{"model": "multi-label audio tagger", "dataset": "read English sentences (LibriTTS-R)", "train_examples": 15625, "n_mels": 64, "hop_length": 160, "input": "log_mel", "spec_augment": false, "win_length": 512, "arch": "ecapa_tdnn", "norm": "groupnorm", "hidden_act": "celu", "weight_standardization": true, "depths": [16], "kernel_size": 5, "stem": "single", "widths": [384], "num_labels": 200, "init": "xavier_uniform", "optimizer": "soap", "beta2": 0.999, "learning_rate": 0.0037, "beta1": 0.95, "shampoo_beta": 0.999, "eps": 1e-08, "precondition_frequency": 10, "max_precond_dim": 1024, "merge_dims": false, "one_sided": false, "adamw_lr_other_params": 0.00071, "sam_rho": 0.05, "max_steps": 6100, "batch_size": 64, "epochs": 25.0, "lr_schedule": "cosine", "final_lr_fraction": 0.05, "warmup_steps": 300, "weight_decay": 0.0, "adamw_weight_decay_other_params": 0.05}
Rows from block 12, named by matrix and row number. Each number is 128 + 24 x the weight over the matrix's rms, rounded and kept within 0 to 255. All counts start at 0. Numbers have three digits each.
# mid20: scale 3 width-5 conv, dilation 2 (model.blocks.12.mid.2.0.weight, 96x96x5, standardized in use), inputs 64-95, a 5 kernel for each
mid20.10:129132129149139080133133117095085127110132124108117148136126156131130123120141138125090083111115132157179141142138128102157159137120109070092119115092148115128123121157128139134141139161148131118129129138142138086104108122109129136141132154104131143142148111123138137163151149160146136131117110114099126111127132133065109148145122137113142129110157121118136155135150133153123153124147115099151115123130136140155138132140097119165151144150133149156171099116143160171139121121132111
mid20.11:100127114161097133151132176139165102157106128100153093151057165176098080122093117143072101158170164130163111131134166106110119107121155135149141108122148110084114076140131115176106133139149114101096116165085164160147129111171108145077117110092155156080174085089170104079172079135129115086135076123075122135109119142136138132199163104109098144130137117118144115132157123123142129156091125106136141156145114205148138107171140149080143134100105146110087177132175119108148135107157188
mid20.12:126098096108127124132116118159103113139128153097120113111102135137128130097132103091102120182161136107082103115125135152116138156130120150108126108136164147132128151145155144162137125114100110070086107118097071133124092075087167143143154145175119099108137128117122114095195161130107092109132141150146153134146155183091097102129131135147144133143077127132118128143130136140135072097113111121099114130125136197164144144170125108122113128112117121123119109115110138159134117101131120
mid20.13:158140122126119146151143131144104117100108111103109110103088131155129112139139142135119109130142154172167128140131141153120124139136104128137136105116118138144137118162155170154153101109129126175156124112135122137146146159160122088088085100118115150118116139112127131081122118107152180121141138131145107122123098083122118117130098136127144142122132135160132167091113122152150067106127123128091115129128064105149148140147144125128152155134150124131161061095102125139091103114115135
mid20.14:078118123106116086124153142121118126130136127144130116121092133130128137130167149137159167156125126136133158145143150166160131125123143138126129126120093095097098098168169155160150146138143129118129122102113129114097111102103131119116137150111098110113105120146130113081125127132117116136139130138181124099111130140183155134132163092108129125143073097089108127152144141151150112102116110116103130136133137145127131136161094104113131135121117135132130137138121137163157149155132152
mid20.15:110108111110097119116120121122104114127124130180160150167203067083103100109128139139121108098099100100090114139147134129133131133122118118125129132136140123119120140157154157158162139141141124106099112126119113114115114103095111109124125133131128125123111169158148143152113124132124112157172170154158152134131148188133118108105094142129130138159139127117123154137145130121119120120135128107167148141155191143142140132123101105104104098112109124116114168157155149148156138139139143
mid20.16:105108110115119163158155149153113115117113108131137130111095117123123129134134134124118106164165161158152098118133128114157146145142142163130117126141135130126114111114112113120130113116117114096095115125123116116117112112118105106102088063128124122120110130125128132147172145138135146116107110127155139127130143169115124131133117132128125116109136138134135151094105107108127123123117122138120127128115096123124127130126118116115113115105108113127145126131132119110183153140141156
mid20.17:123129132107105165136116132156109105103119154145115128136143138121123136160119140135152160122126119131116112111124115120168138134139156129119124136139065114139124119113113127122130102112115132133116126111114111126135141131139123123114117101166150121114076168137139133142097111127123099126141161160158091121128119087111116112115140136128124123113091133131113105133132126137133114133147137127149149143134115124139121138145151130124115113112131135117116135133148131135121128137145170
mid20.18:109112135112084170121127126130150123117129160111108121125040102165168146119100136167148131148138152145122115109106116200121128151136095042092125135078120123145128180145179127137188127138126132116104119159162156102120146121141078123099099108156117127116095089109135140150108107095099161191150125152195132084106103085158137140116103077110106104071158163135152195129094122111187109139149133161152138124134128114129162125116107114088112165096150174169159117116126138161101115097104129
mid20.19:105138139123161082072135127153167122147150147154165144146077129095126139125094120122122119134173158148162142121120133150095146119099123147161139143178124108109155186130141108118189140148138089141123134161138117099134117103148178153126136043067106142101133144141128129163178133156081126108138158110066161114162114082126119139095060128160110133123080096108126066157132182146127108110118102091086117166130106120117125141111130099093097159101080119112149102115138114102123139120086124
mid20.20:130124114121138143149135130117119122114147164133125103116107078105118115110113114124127139111130152164157088111115109139121127145115092155151142143113081108117134132141146119106098111131115140124168134144133166120129102106129125135131148115091121120129130130149130143151093103140123117156155170149148107138140107073170160135143154181137121143156105140125103091118133127131100142137136112119111108115095074154149130153173129114122109069125130130161201126108126137170134135142131152
mid20.21:165152141138139114116112098094116122133142148116122123122117121121120116112130125120121129137136137140149085098107095086143140138131133132127121122121115120125128120183161148163185149133124129141147139136139149135132127134142140127120121135126125124123120114122135135142111115119114105168149138152181140136134137134106118119116118108120125121117141142140143148125124123122123145132127122125119122125128136136136134127113124124119117114136135145155170086092100098098133142148147147
mid20.22:122126135082109151153118131103117135142121124138130145104097114092132103109151099152147123089141125191197109112142147107141142178084116137157158116120163145172145154159163115146106126117117094135105095151108120112127126148110093152123160114142136130160178130133140150151102146115124096135114128103098129137137138093143145115158140143144090123100069129112116108102113102128107112102109126139136141104167142124123145118117080134100136111166140111152119108128158110171159155155109150
mid20.23:134120127118143102111116104071115130117130152167121122128120182148149115171173175120161144093155125104134139128088098101189128164134104201121097144206086111150114128122116134137119172141123145193080115132122109149103120122171088074096119179135129110128092144157137106143121129081137148103112153100090028096136108059128100131096114140099087099159195128132151142130150131132109112128127142173130124120152176114158173115108117138114124150111106137090143132158155137152133120122133125
mid20.24:119119122118118156141136145151103122135132127153144138146156122129126128130149140132132138127123112107099098109112103094121116113109110116121122115104140143144142148150144132134142100115125122124167150147151162153135127128135121127130135147131127121118114111119131134135135130132132134157154148145144135135137133123116116117117122101102107113119177154140143151148139136130124117120124131138111115112106093172155145151159133130131129130119110105105102123127124122120095105112117122
mid20.25:133139100138092094136140115153166138145142152092144145121144125120140131129114134140124149140128088144148088118098127134116125169132096143112125113134166160122129134054098079092123107121121107092115135118159162096130106084083088131140125127128125133114117131135122113110175107103097098138109130114115125135135152103127131135133133103131147139127129148128134113119154129138169138137134130112074102135134149054097106123127159140147127123116130136115132166139128141113121125135110113
mid20.26:133112109101115133125121129144125107110131154148143127132127179157139149174170145133139140099120128117119051088104096084102098095105118203151131165212151133122143157162142126131144125136129145159109114121126148144124107123121081105119099092137116106124137132124117107099132120106126143187159138124131110112113124124075094113114112135121115116108138144129124093138121114108118139128123128133170142123131153106128131126113181155144136140145118102106113131121096107129115133135136146
mid20.27:113127120121135099125126105078187145131112118155119120112131168110107109128127122130122136164143133134121118099126124126099126130138134180140140160190135114132126142129119144145117098112131152170088105105109091154152121118157148150140136153096115148141110135119132118118179146138140142136139127145126157131120165202107116124131142126132132123086146136089099069152136131124116145133131139153192149136145174062105106139149148148138127120112126117106098105123122100094189133122140203
mid20.28:150136137142122111117130148136240152119146214105114124141180111137133127089118112132130099171133126112169105130145136159122134157145120055102096084061157139132124149092136142157133091122138133123194127125130109118113105123156131103105107113154151136108097136127116142138129103111130119122124150138113115097110113084149106105110174143148102116111122155147115106123138109128130119139122096066130128151107073124129131125115150131139132180137102136146119158140122126152139127136130133
mid20.29:143131142128127152140123133133084105120119111141133119115100149150151141152111122132112118137120123131146128133130114111140126132118127098114111121124088095086091102226177147158189125137127132137116122125120117147130111112122162136120119152132120126132123142131144140129117109126115092214146109136189109092104101108106110125137152137128148146114118125141120099145127110110109061078121119128121115119104079113105122104114151160136129124131117116118159097122116106105112103099125137
mid20.30:140132140152179104108111119133110126145150131092111110126142141139134136142166152139128127175144122117105111123123125124138121119120131182144129142165158137131144152146158158175172156137132138153110118117120121103110119117096122115116102124072085086094123141132133144137091096095099092122121125103091062085094083080164151131142144110114116123129137141134142153146139137141167116101106113110103108108110133096114123115083166151138125104112127144155156106098087099120139143142143156
mid20.31:108124118104066090108128116142160112094111091159151144152161131141116132117204144150132149148154124131135131149166145140106122106083084103116108117078144108140112117131144112156160121125146135134090104105101060155117117126104127106100098064179121130114145129112105143170143141129122166138134126111106175137143168175047111146145118108133127116119183153109143185113117145136106093164141144085110151150149140176170137150194092153159140086152160121143145135134135143109135113101133149
mid20.32:145137153115114096108124147150095148124109156171130133098149165110162134089139110127126119134141139111076140140134128131111146129114154134147116113132171103137122143104149114145147153116119141175162148167167134093134122128077168145129124135159144117114136138093114090093129147155127116124116142116121107130149112111127112156150184114134138124164142111145113167114125122121135123145140140141125155146163154135121098130122100114134105087163138083132076143163122160154092113125109144
mid20.33:090153091162126133113085085202122112144122096184113136151159078139138148142150112145133165119146153133090133101163078107119147126102140064137122085109177120156166183129136120152130153106115158099122107107105130162114095097113134145111132102126147143120109131129088117111181151176170130192160133162126173159102157120183140106120078137143125143143152131120140138097160136160174049131178107092117130110140175152177069157133134118099091109099143129125180142093093127129143124114092100
mid20.34:169129119145203131141139131143100123127149208127127136120124180137135144132138129131140109135161144156155162134139120142113117109130157150115119117158126126140138166124113098080087106133147136149093111131129111164131114103074117128119107090088115124107110079107120130145111109142126106136133143152122149126127134177104132118129104166147129131135141118122117090137135155147126109144153156163165139122152180171149128117146139136119118112121138130125093111091107119093135116134132083
mid20.35:141117088121152111109111111119146135139117133154129140128123175130136134152107112124109120116119135118128161136113114133116120119114093119129146143149096113131112096105126121103081130118123123137169132112124121162135106144185136122125123130128121109102100102121127145149108105109130133115111114122109110143134116121140130121122137132126126140155133133147123106150150141139141143129131119145181139117127141145136133145126122116121122135141115120114120127126155135126177143133142164
mid20.36:122099138137131104091109151078077136129131090131162124130189097136148116126077125148121147154137132113127127093103137163121128153117122112122113123170091091102119077078101145142174081121139130137227131143111142190162171129226135099120099138088151133148138057135152129107163148102128062125130150146160144140131120118141139120135088088132128106169119122154110122145120118132061217141153153115163136117125106129126173116147131151131151121136099140138105098122151123106108179126173167
mid20.37:137134124121118115113112108103146134127137155110121124115095120123118109094126125124118115132125124133149104113119114111139139138128124123125120116107103113117116117183160149158181146136131144161150135121124131134134128130119113120126119117113118120125125122131130123115126129129124117207176156162182152139127129130135137133134134126125126124129111114113112109142134131140150113114120128135096114118122117105114116115108123123119112100165147134139151101113113115113147139132135143
mid20.38:182168110103147166121116113106120108139125156090084124093075083136134146111165146115118080205144144132123138157137111150141132128119145090125118108080101140106094113163133175142153126146103110077100132101133162149126154145139157161151132150127119152112111103121112141116144123139124137161140156119141090087116128123126152112127093115125124121134130087096086130136120109141135121119158149085088119119094083091107122101084127163120169141117115125125103124120110083161108105144115153
mid20.39:110148112125131103121094130104172116129150188142119101136104102112140085102115107116110078151105119136143111087123109070104137141096100144152114125115206137150111110180155153131173150131155109171134112151107141085156101147080092106159123143139118157134121084115136087110153145130111154174151136152154055137117139096107120126171113147103131123150111110129096128143115098170152151134142139122144099111112089142104142106167142118132083116177120147108153111118121108062141112087141109
mid20.40:102127124116140168171124115150134079112159136098161100157170119131093075099084160137078091093125151120240098121133133133154139139156152214124076124197096117166140115104126132129132160204129129181148101116151146056089115128095109134122104127103158113164155155135089127147093080106163118090114151127125135147108143114159169113113173159189152126210177137102132136096150123129207150107134164176151089144134165117101162109046098109142113093128125142203113150168113170130138167113109115
mid20.41:144136143153179135103164120185097122111124117137099141101139141141140151183145157114101111149093128131156173139140093115073129140112154101092139128105185136073098199176169099135117187153165163119141111140104102158148142127151157122097126182131152130193137122129153127140130165119140108093105162113141183126123100166082117130160107136165143169142174152151132101138134152153156132151176131096131129136097122145124108166178152147164141132122139126135116153158106168126110129149117129
mid20.42:184142156143132134142151107178181116146167173122140131106118129094156124082102131089162105155119116105168104128088106153157129122149133114147099080149067117150129080103119148092141140088111157171156153130142152137077075113099126154149120079170138144185137134152121154154088146188080075082126097100081122115146097146069104123103096183142200183199148158116107214100106175121080140112109114073070124104124142087098089099074103122162135094142170148124141101135166112169103122108128107
mid20.43:094100100083099101113164110067157087161128165145102104079185121143112138086159115159123169038137112096177105116215090052128171178128146111114085125083168110194101089166164142183180160156118138080152142183105081122152116130133134090089116106042098114165137130101120094133129122114118158181090101079186123110159116031178140107184133123158153131154132148110170136122116155107174165148181027122106127136126138125109121116103086126141107118122145119110185185114083143142118142151182146
mid20.44:107112115115113105108110108108139129122125132112116118117115112114114111108145137131129133141135135140150090097102107109143142137139145141137135133134103110112114114201177164171191161149143147157135130127128133126124123122115127126126127130119123124121118122120119120120125127124120115227190172185214117121121121117116123126127126123128130128124108115113109103125127129139151100105108107107102113113114103117113112113116121125126130131157151152160171095102106108107141134132134135
mid20.45:188121078159206136144144186186188143138085111145122105127175151136112103122069142163138122130137186134109158092186143160137159128159165134106147126166084099098103118088139121160125100127151138153128097134137090112073132115115183149158111157113121103103107128092123108067133134106118188190142164082130125160119103032117154158101250192115130085070104153138096056129128102154205128113127113135144111093134129126130117114093148121124144072159089116133149122139125116132179129068096139
mid20.46:116097150108157152120109106131114121140158115105133096132090092153117139143089090119120129151114134112095110151085167117095109115137102111132145147112136169153112149128144158134134099101209084100095165135121106079147122117128133095105117155145137127141161152116123133106134125123136200132129115141161112108130145097128137087112162104130149143128136114144148138160127138144116154105112139162150134091104092145075115087139186111133104130110149127157098188114128108150154132162139131
mid20.47:085120143137125193165134134180072113080084066176111133122151142078134125190102080180094188131112113159113126103113124183187149084156074183129094108163137123159160071178078163130166077141145153169170134134149142154105110144125170112129157160146144192144168135091111103153147113138114116120195116181145103126103075190116153102145067150112155154126090141136103104152119134157109141116144074131081127085115080145133142105179168093109115168127123170108131156157124108092157072123132112
mid20.48:164102129115138160121135156134141148137132108180133106142178136128128118162091155133169160136104090076080125140144127115079124138133153101125148121161158128134162163168130144140182160141169132106049128161137120078137148151140098129163119075194181152136144114121128122112150156125134109087095128121182104115123110103145124114144076162112165112090085110129085118149135134156208136119117102111073099132113135161108134126096142127127120112191133117152163088109107113106086129119119144
mid20.49:133138131140145142129127135135106107105109115164132161146130082096102139130115106090094096113133150164185126154159143152099130127127132143128125156170045085138153149127137120107110113153143150136121120137118128122139135172183174154151168157133125117128102143118139118112088110126114133116118119136137100105146140134147115115145161149124139115083133142136119148139148144110151155118147121153152149101141136188170138137109176151133130112105125114130117108119096125112134153132142162
mid20.50:142139137127116121103096101114140117110120152124136142144144109112126125137224152108108118130129132137165075107138129139095121132134139131118112107097125122136125144121119124137128125141139117083136134129116108108110111098094211147122138196120126135136152126113122112110145129097101101192151117142182194143132128159123106094082083151146126113098068086083098115137107111115117159154138155198169127110144206124132132119102068082082113129176159156167160107119107097098115120124130136
mid20.51:153148147146139109112113106107142129129154190136134140149164111101101105118136134124116106121116126123108108103096098112118124123115115151118108128152153148148154164118117117129142135131122129147139121107109103116117109123142136133132126122171157147143146129121126119116103116116110101139132126132145196173168154153137129137142150156147139147162121131123122127102104112116120129122118100085099106106105102137129131153185143141129130129110119125130136124118114124135128125127126124
mid20.52:179096097142097126048118073153045119098177074174067114170093097096108142140171104131158123154146100176182092115147114116091165133089112172103110109150117107150135119152134117132149104156167110098136136138128100129153089170112164159108149168150131182113165084189168108183177185135122150121140105074128144141141138168086127131136177181132128131147197058112168090118165112136104131070175086082182095115133200128092096136118158143118099114123104179088181135139109119124132147116135124
mid20.53:158089124103197163138149151148089143075124105102162170135146202133138169143115132092100065111149088146129130119121125081091096090090081134162112108150107085166091100145144134135202073173148144101104092103151113096102133099052143107145130074174152076131138154139121157116191142164160127175148146108142100096161118072176134134089141142151189137142144153100141155134109178160103170101156131114207101132102183134162119137124178135141139180097130126116160092147133136137074150122096071
mid20.54:153135135134133164103100093135176165123118107147148164149157160151136159134157131140163150131150122107106114131138150146154108111110161161111133143139151130160140131103114106116131155151163126140124117132132167182159118130154180129133124094115146135127134146096116120156136142114101099115153117118107090136137138092109137118138073080134151143170062143099103122106117123143136143119090123098205126126147133080125112102070118121123152081126087138133108156150136097121101125123111168
mid20.55:111123147135119132132131128116167125122125136177134142149170145119125121110131118112124118152137130127140129120128111085082115117109100088119129118101160133114127158123142131130120122145150143141156114101108111115106109109122156140130119106138135129125114207160132143161085098105095074120143150129109169144143157197101114124122112091123121106080111112105107101114108116132139116111113130139157136128106077114114125127123091107120119146165143127127130082107121108093142133141139139
mid20.56:115144146129111143125138137094122113160120133104141171144152096099154092094163173131158117149131128142173157133132124132132127118165145149134132142125122134145107130090088089098105204143128135178150133117112141078129151127106115126115122096094103141139102167137127133165056095118120118121142105123112164116147126133143154139152128086121167178117185150136119176130110107135120064123130117093076146112120079125138142142143120116165124111155119126133083149150132134144193147173163165
mid20.57:095119114117121125120120131154112097082089086130139127132136146125117112133128132111115131146154144114103113119124119120138132106121138104109114119127147149152135127121111120140151201158133120134137133138130155135131141146164107133142127142149145129129124139130126115109112118094110123105117140148142131134133131123118115110120113165156158151154151131109126139099120134125098144135107141178074115123121118141126129136148129127129137141225200169199213113115108125121114112120106107
mid20.58:102150162109110101108149121130121104153117160100115116121074136108115105113126127130131124136139172151166121143136130152124155121137113113139127122104103116128110125069108093086071149147153152128101133125138155090137119164174100117127109160123113118137089169127153091111152158155147134147163127142124085137164168176155148151109069113127123113140140113135098079132138107094120105090090120126113115090122173120106133108111092108091140131139155160169170151150130139144115103119115114
mid20.59:121121122130137116120124129136141143138136128127123122121123109103099096098138134129136144141142140137131105109110112116128128121114109121118112114118134129129131136116121124123119179160143149159118115111112114107110115122130109114120128135119120119118118117121123127136122120112109105106117122123117140141141142142139130126128134130123114108108127121120124126114116117113103148144147154167101110118123125119123128130128121120117115111216186174192224125123119114111156146144159182
mid20.60:111125135119124132119085138201098117122149166143094113120130130146151126128127128157168142147124131130143180151137101096144112120134146152124128135145126143131107145092093124110068098136150155111129147104129098144157136109149133142157128134154140136130131088117122147121140144164185141094094122142082166165128168217124127144153085146117133132109144114125115156168137124138137171121148126119103123123132137116104114126158192150156101131083116102108117172150129144129146145123155134
mid20.61:158134138118120085119109112147098137158122143129139107120119161133132114146128134133109093133123136106085092116121100145083091127153129137118104118149152129150125074141139121130171113099127109135134130137131145136142141105133074124117112144138120130125153116119113117152177176148174167119129122143130153139123118106104111103119143069092132129110178141146143188133138134140131107124151114118153150139131155133129139148152133139122121159139161120153128092105135112124126119113116117
mid20.62:141133129125123114115116123124144140136136134110115119120125116117117120123098103108110112105108110107101119118117118115162142137151179156141131134137092103110111106109117125124119185168161174193127120115105094123127131135140181155136135140151139131122122121119119129144210192181187194122118120123117118133138139136128130135140152101110115113102166160157155158113121121114107111113115115116101109109107109114122124125121141132121122119128127127131140095113122119105107118121116104
mid20.63:140125137138129158130123104090219147122128191082108121100098116109099104102132129125119115172151131150155098114107120106091101091084065124122118124129123121133145165072105097105116148155141124134197144123103126134093096107163152136134137147130119123115120122128149126104113133149152168119112126142159095100106100096133135119121124130133123133120136156160143116117115126115118130113120115105117098084087098153138132139145106105101119125116128144150139117100106078090153159166175183
mid20.64:166125145128169080097103109090109133147132094114114129130169095108112139146111124117135146125109095109146158157136174176187116094094125102095119099040162126109125135109115126128128079120142100079123124120124133098127121112085115129142144114097136137140107112131111119140104144124146131194150127121162113118137117110136120119131123116123127134133179178141134180142126128117085125134141122121145141142152153142130106122111183132144152141161141134127107184151141141155086095098091143
mid20.65:138131134134123089106127104103181160144149164126121110106105081115108100059102124139133114160128130117100134122150144128121117122111088185140129145158091105110128132141135117119116173132141132141141102103098113124127108114136161141134129141124134129119105117123131139156157157153141109132147141126105141118126137163097122127156165129118131114099165162143144140109122136151197070114114101086086095115115105112129124111110086106145145117143137146144141145128136152161139124137138171
mid20.66:136173096146132148156147107046122162143168129104149125092196127185148125160113129117144080105089097092143130164118157145119112148121163106154087101089166068120148113145149122093177129156109129117109147095112102157157080108129126147103093129121132146137108096101153138109151092174100156111128099159160101114177128164171134147113130178152104150171101111172072149156118103148087163063183160070123152130086097095163093115164100106175146142074172129143139103159158124104093162186072111
mid20.67:144131127111129182131119122155145124123112157101122114139136155109089092113126132110134147118157130113162124090146080149143138137126136090105087107156094076160131162144133129153148146161128145124034096187132110090125131098127130165127143174189144111123171129160106128141134146155151128099111123096087117132124123085105103085143160146145134093097069130070116126148153120149119114113177059119148120079093152177144100140115107125145120120106147122101132110116129118149083141098139107
mid20.68:130121122126131120129132129134158158152157143074102107100094067084083073038136130104129163149134129125124129131128123095131122122117117139137148146139111114120117108155147137131150129147156145124103111120121115151108093097095152139121143179151141128127143126109098127116174155150154141098096099110104158130137149164077117127141123101114141121099124116108127133138137139145125146142120131138137134124134131108125120114094135118113129169106124130114099114115128117111121135131115113
mid20.69:117084188104108098147120111160087133134104105198067144130187125123065150153146175137118080094208115149146179083156152135202147086081134079121112110138046103096143078115142103114122092124126138103139122095157157093073185089114056113097094171149117116113153129097142149106179137169119104141140157096099129092142153101136145163127125150171170111122103139099106140149145126171153157111153119140169154110083101116181100158132154085159086098080104121158104130161097152132081153082117121
mid20.70:156118171117138127136134155113172124124148120145118071089089145144139149152120131103119113104130123118113180141148116108124098151098192116126111165152071092092119130140141133156076194142147152179130126131153079094115118107103127125148147092134155133110130087147114103127167152154181131167096094151124147149108116109085135117143133148164127109155119086109126122098133140146104148122148159160117096164142133123109122117146085148139163126157121100115059174125110110147112133113139150
mid20.71:136127121116116125138135137147121121120125138119120120132131116104114109088161137132130130149148136129124149130136109115133160159143150167139119120133127129140141161155151147167186168166149157180143142148144117133127126147149195155159154180136128144154119124121102128173135153190156123113117115105102074107129143153144139121137144157139138142142129124116129126144137138146149159141125106113088109113127125086104124121097155148129145111110121116118116096117116113081102116122108127
mid20.72:194128113149115085143115079111131168134113097134136162125144190143103122136138147122125149116139101124103125121141084137126110113143114109092104118141092112126081117097133097097148109145127125112137123157160153119082136132131081139147099162065121113104108125129100141119130123137153098189122134125131135156160144156172164124147157114119149129146192123128163168105146160127110200143111135125155145096135064160124108123130137149113157106152146096113140116088135111180105147150141103
mid20.73:087116133173123169116111095084085099099137155091100117131095103157151154123112087123125096126157103111127101104104141121140103106117078128122087105173119163123120169147089089114151136128149104125169157160108064089111100092127147150157121126078099152099098111144122118107125116126145135134148113155128145103097106165152162154152117150133097101150154136154138110142122145115178185146137152121136126141103148086140167156132165137161150191104105156146118173152124128145109170148131124
mid20.74:123121114123127148135127125124129130132122112198160138154189125128128129129164156151165178143138130140159138140141148161151160159153155100110111103094073094110113106140138136129125093104123111106163151144140142124130143143138123117107115121170142130126143101108103112126124121119109092098116127115109110112109123141165153147154175128126123120121097107114115115125119114122123109093086089093137131122134147099107106108106137129123128142109108114116131128134122120119111120129135141
mid20.75:157145121114111138100128105120160118101115106144137126106161131120135146151140112136134131102110103123176082144163148131160129104117108151090103115132089107135107139084117099082075206141092115160118111148129136153135126125132206148110136143077093139125114094095124139157179114107082109119113148120097092136128115098126114129110116143148175164123180119150111115076112173161168119132129142165129151157128135135153168126141136151149137118160134138142100157124082065112085127150173156
mid20.76:112124132148155137136111112120097138118146157142103124104126100119136106095087113146118154135123131138107114129127124097123147142123048116142127130141164157169166196144108143103107150137147134127140130139151097153124126121151138124113114127161122142105096126115141157155133129141146162102129139128110177116119112073136130110113126158127131111108146126111120144085129121119104136102125117129142115136118111147148114123141170152126115137143123127140142150135117167135169109109132144
mid20.77:099125125120115123127150143142145103097119155187150121125127107122129139159190148118121122150130115124137093108109105103123122124122107126131124131140151132124132152097105108112108133132134138137157150160149156102117129126107119120125119117136134136137118112106099118124143126120127112105125141138144156116110121124155140135120102131139131127108094105094112120094099106125143127133141126120116116129141137117121116124115151135132134146150136135145141110123129124127138135130133133
mid20.78:088146122092080145147165101168108154159137143122116114132129143156138161138151108110137125141167151155162120150131122158137117104089157130127098106112119116164129162188140096132119174127120134169105143208159125157136120128061110111114098184108161124147106114158096059097119082145138041112131110128185180138102130155108139133142187092153121151080160118101119115099128144092157061155125067109109087130119144151145114184243127115101115139204131148130140179099090102048078134115159124
mid20.79:112152142123158143112107112164068109135124130096126121132082096117146120118134132098076117122097135097173139158143085083124091115111117124115125155154082115168137148152163094136140121139119167153102117166147153065146158108093141167140129136142146116179133128121113169127167141148131043150110112120155128137107153044113166169173157171154128135160112131131125138154101134123107167125135111095152122100148162097100138101120151175131125120156109089125131142168146151133093150141097109
mid20.80:208140108143112147177147150136181109146153163160112097122187186155166147172085114131113121138176159118115150088143130116112135135120133159110105145112178145124156151108105074144183161153101096045184128163107118225151128149174096113115132098148133122162140125130112097090104130134160164125118120115121133128137124153121107138091109122139105088135062115137107091117154119119136112114108088122123110139104155093114093125073148141102125117105097135122090145133091145107173142149140097
mid20.81:132135128131110142128152146120108110130122122126110118124117102132131134119185146155153166178144140132141105113133115113111135116119121133130142132127122160145155132098126136129115130142132132136188184172170179137143140144151112126133130148174151150153155130113106127114147127138142142092116137118104107116130128132171144120148167118139123135144162148147145120113112138119116104121116121126087118129114116137140143116103175144153142140086124142132103102126121117111162151143158150
mid20.82:117132137134137131123132128134111108108101093139131135136138124123127126127125131136132131140151157152147133134144148150144139131121103138123113128148123112106100104139138129132131112111109107097143146143129121143139140134135121139153152158113124128132132126125122109094130123114102095117117117125135095101102096082163155157153143120120125129132096101112112107133134135123114075096108113124106117123129131167148145136144114118115105092101113124124117083101112108106112117117127153
mid20.83:130128131132132124125124126131116119118114111140136137141145138138135135131130127127124122142132128133145114120126130133124125119114111151148145147153092103107101097129125124123125126123120116115158150145141144114121125128128115111113118129150141137131132126128120117116123127124124126111111115117117113118114111107156147149151164117113110114118096109119120118131128129129134109109112119133118118116116115099109116120122128124121119121175154150156168138138139142141123124125136147
mid20.84:141135126121118119106098091092159148134126122104125140139131117112109107115054077096083069117121120122124118117125128134157150150145137131138138130117107108113099095102118128128129125138153150139122131135116104130111102106113150147138147161142146148143132105107113124120122129138132121099117130128110107128149144131112117122112107128129127129127104124148139130108112123123123128129126117128130128130125128096106114119127146138135133135111109104105108135127128124131117114110110109
mid20.85:085095114105114088102101119135119119124114099113126125133179119114105101128126126120144183065099116106096080100117112119169117129145141163148129135133133129132132123122141135133134128125141136114148129126139150133106108111127129128121120114157131123132120150132122119101186152130128123133133127140153120121134100041097113120130155122120122123130157123104110148130125121131155119139144141146095127139137144165138129132151167144129137135119115115118146102122118101101118122131144160
mid20.86:138111140137182137105105113060126108104126150124137126119159076106087113092198142147135176142121127095077117128118112151085121144146131184123123077113071105099091109106094122124125143149093115141166112104100128129133099122161158102119128119154154113150144112111114117117142139129114094177145156148171135125113107106150128108130140168146140119092161145100096111069087145118128074123158113100047095141104116130089099105133111115093114111097110101121142155145103098142169138131194227
mid20.87:136123143170158108121126096161093128140109074080116154133118056084122098126138149153121122107126144121107148109142098100117136115105111122118138129137103114155131116112130149127133173153109118174103090131106127127134120128181144122140103130199155109159161168129099096093233150121138127137137144163153128158135153100108127116119135105125137112079084106089118106072089111081088183152111137176184156149138136106127104114120131116138128151202132101090162183129110126161154134150139108
mid20.88:102121128128129106115106112118167132107112124158147132112098113123135145157165131112101089118105104108093141141138136121148157148152192119127134133155111121122120112110116111126151118125135142168134118118109110111115113111110110104092114142098111119128134107131137128137161136121157186137145133131126102125135134123141129130115100174145132141181092105116123128165139119135147126135137127120133130127117108138137139144151111130131133144131135124125105142142130116103163147138133113
mid20.89:137146157150124164139120129162107123135132104163129130129154191134139168187128136148162131126135153133145175144133132163098126134136141126117124140138079115108130165098153152149119091116104138137158132122103136160110092139123111110127091117132131131141110133121134131103094133133106129150108131089094200173161143138107103152146111144141158161162158135150164144159142131146138136151143160153098119152103133164121131151155190165144142122094123156118122151138143135113092141132169143
mid20.90:105124112161099122109131129117104119122071149099113114102184185124142110152109122096102074132122101121127155135175098168124170136174120164087155153119152115165127151141123134187206176169124102151144123110156100102088122165156145106101144112088156148132135197102127112099146103114119212124121098148150066121131129069181131147125188126115067129124128138106122101113147116143183145159145102106149152120159174126151149090141173109145171113092125138121114133127109169097184100125169127
mid20.91:165112117133134090102128102130147124123145186122134153171096141147122162098113130149111102142126171170157100117160109134095149146118082125131135131143154103156141126144133129146085099116098147179112114135114136114114125093139102129127146152188133114192154125126114132124142100123130079125162132126130086131115086088114137104126121147133103138094182149120180167098127148144137153118125135136107121141101131147102148141103134141112092095160112117099105134144118107122111123135148093
mid20.92:107112137121088124168114165108179108109108114111144161100147107125144134102091142153133101147108109164155122099150135069058149127098149120177123144140141129112085066149107133126180052089115155096122145095112124118069169096091143133068070068113099092081118169101127127150163133113170176138088119138134137081136172123139114180074112176157091162108184189128139109186108078150128175126125128138148079167092142055080111147090130151124151183073157148116163156136096177150160149152133134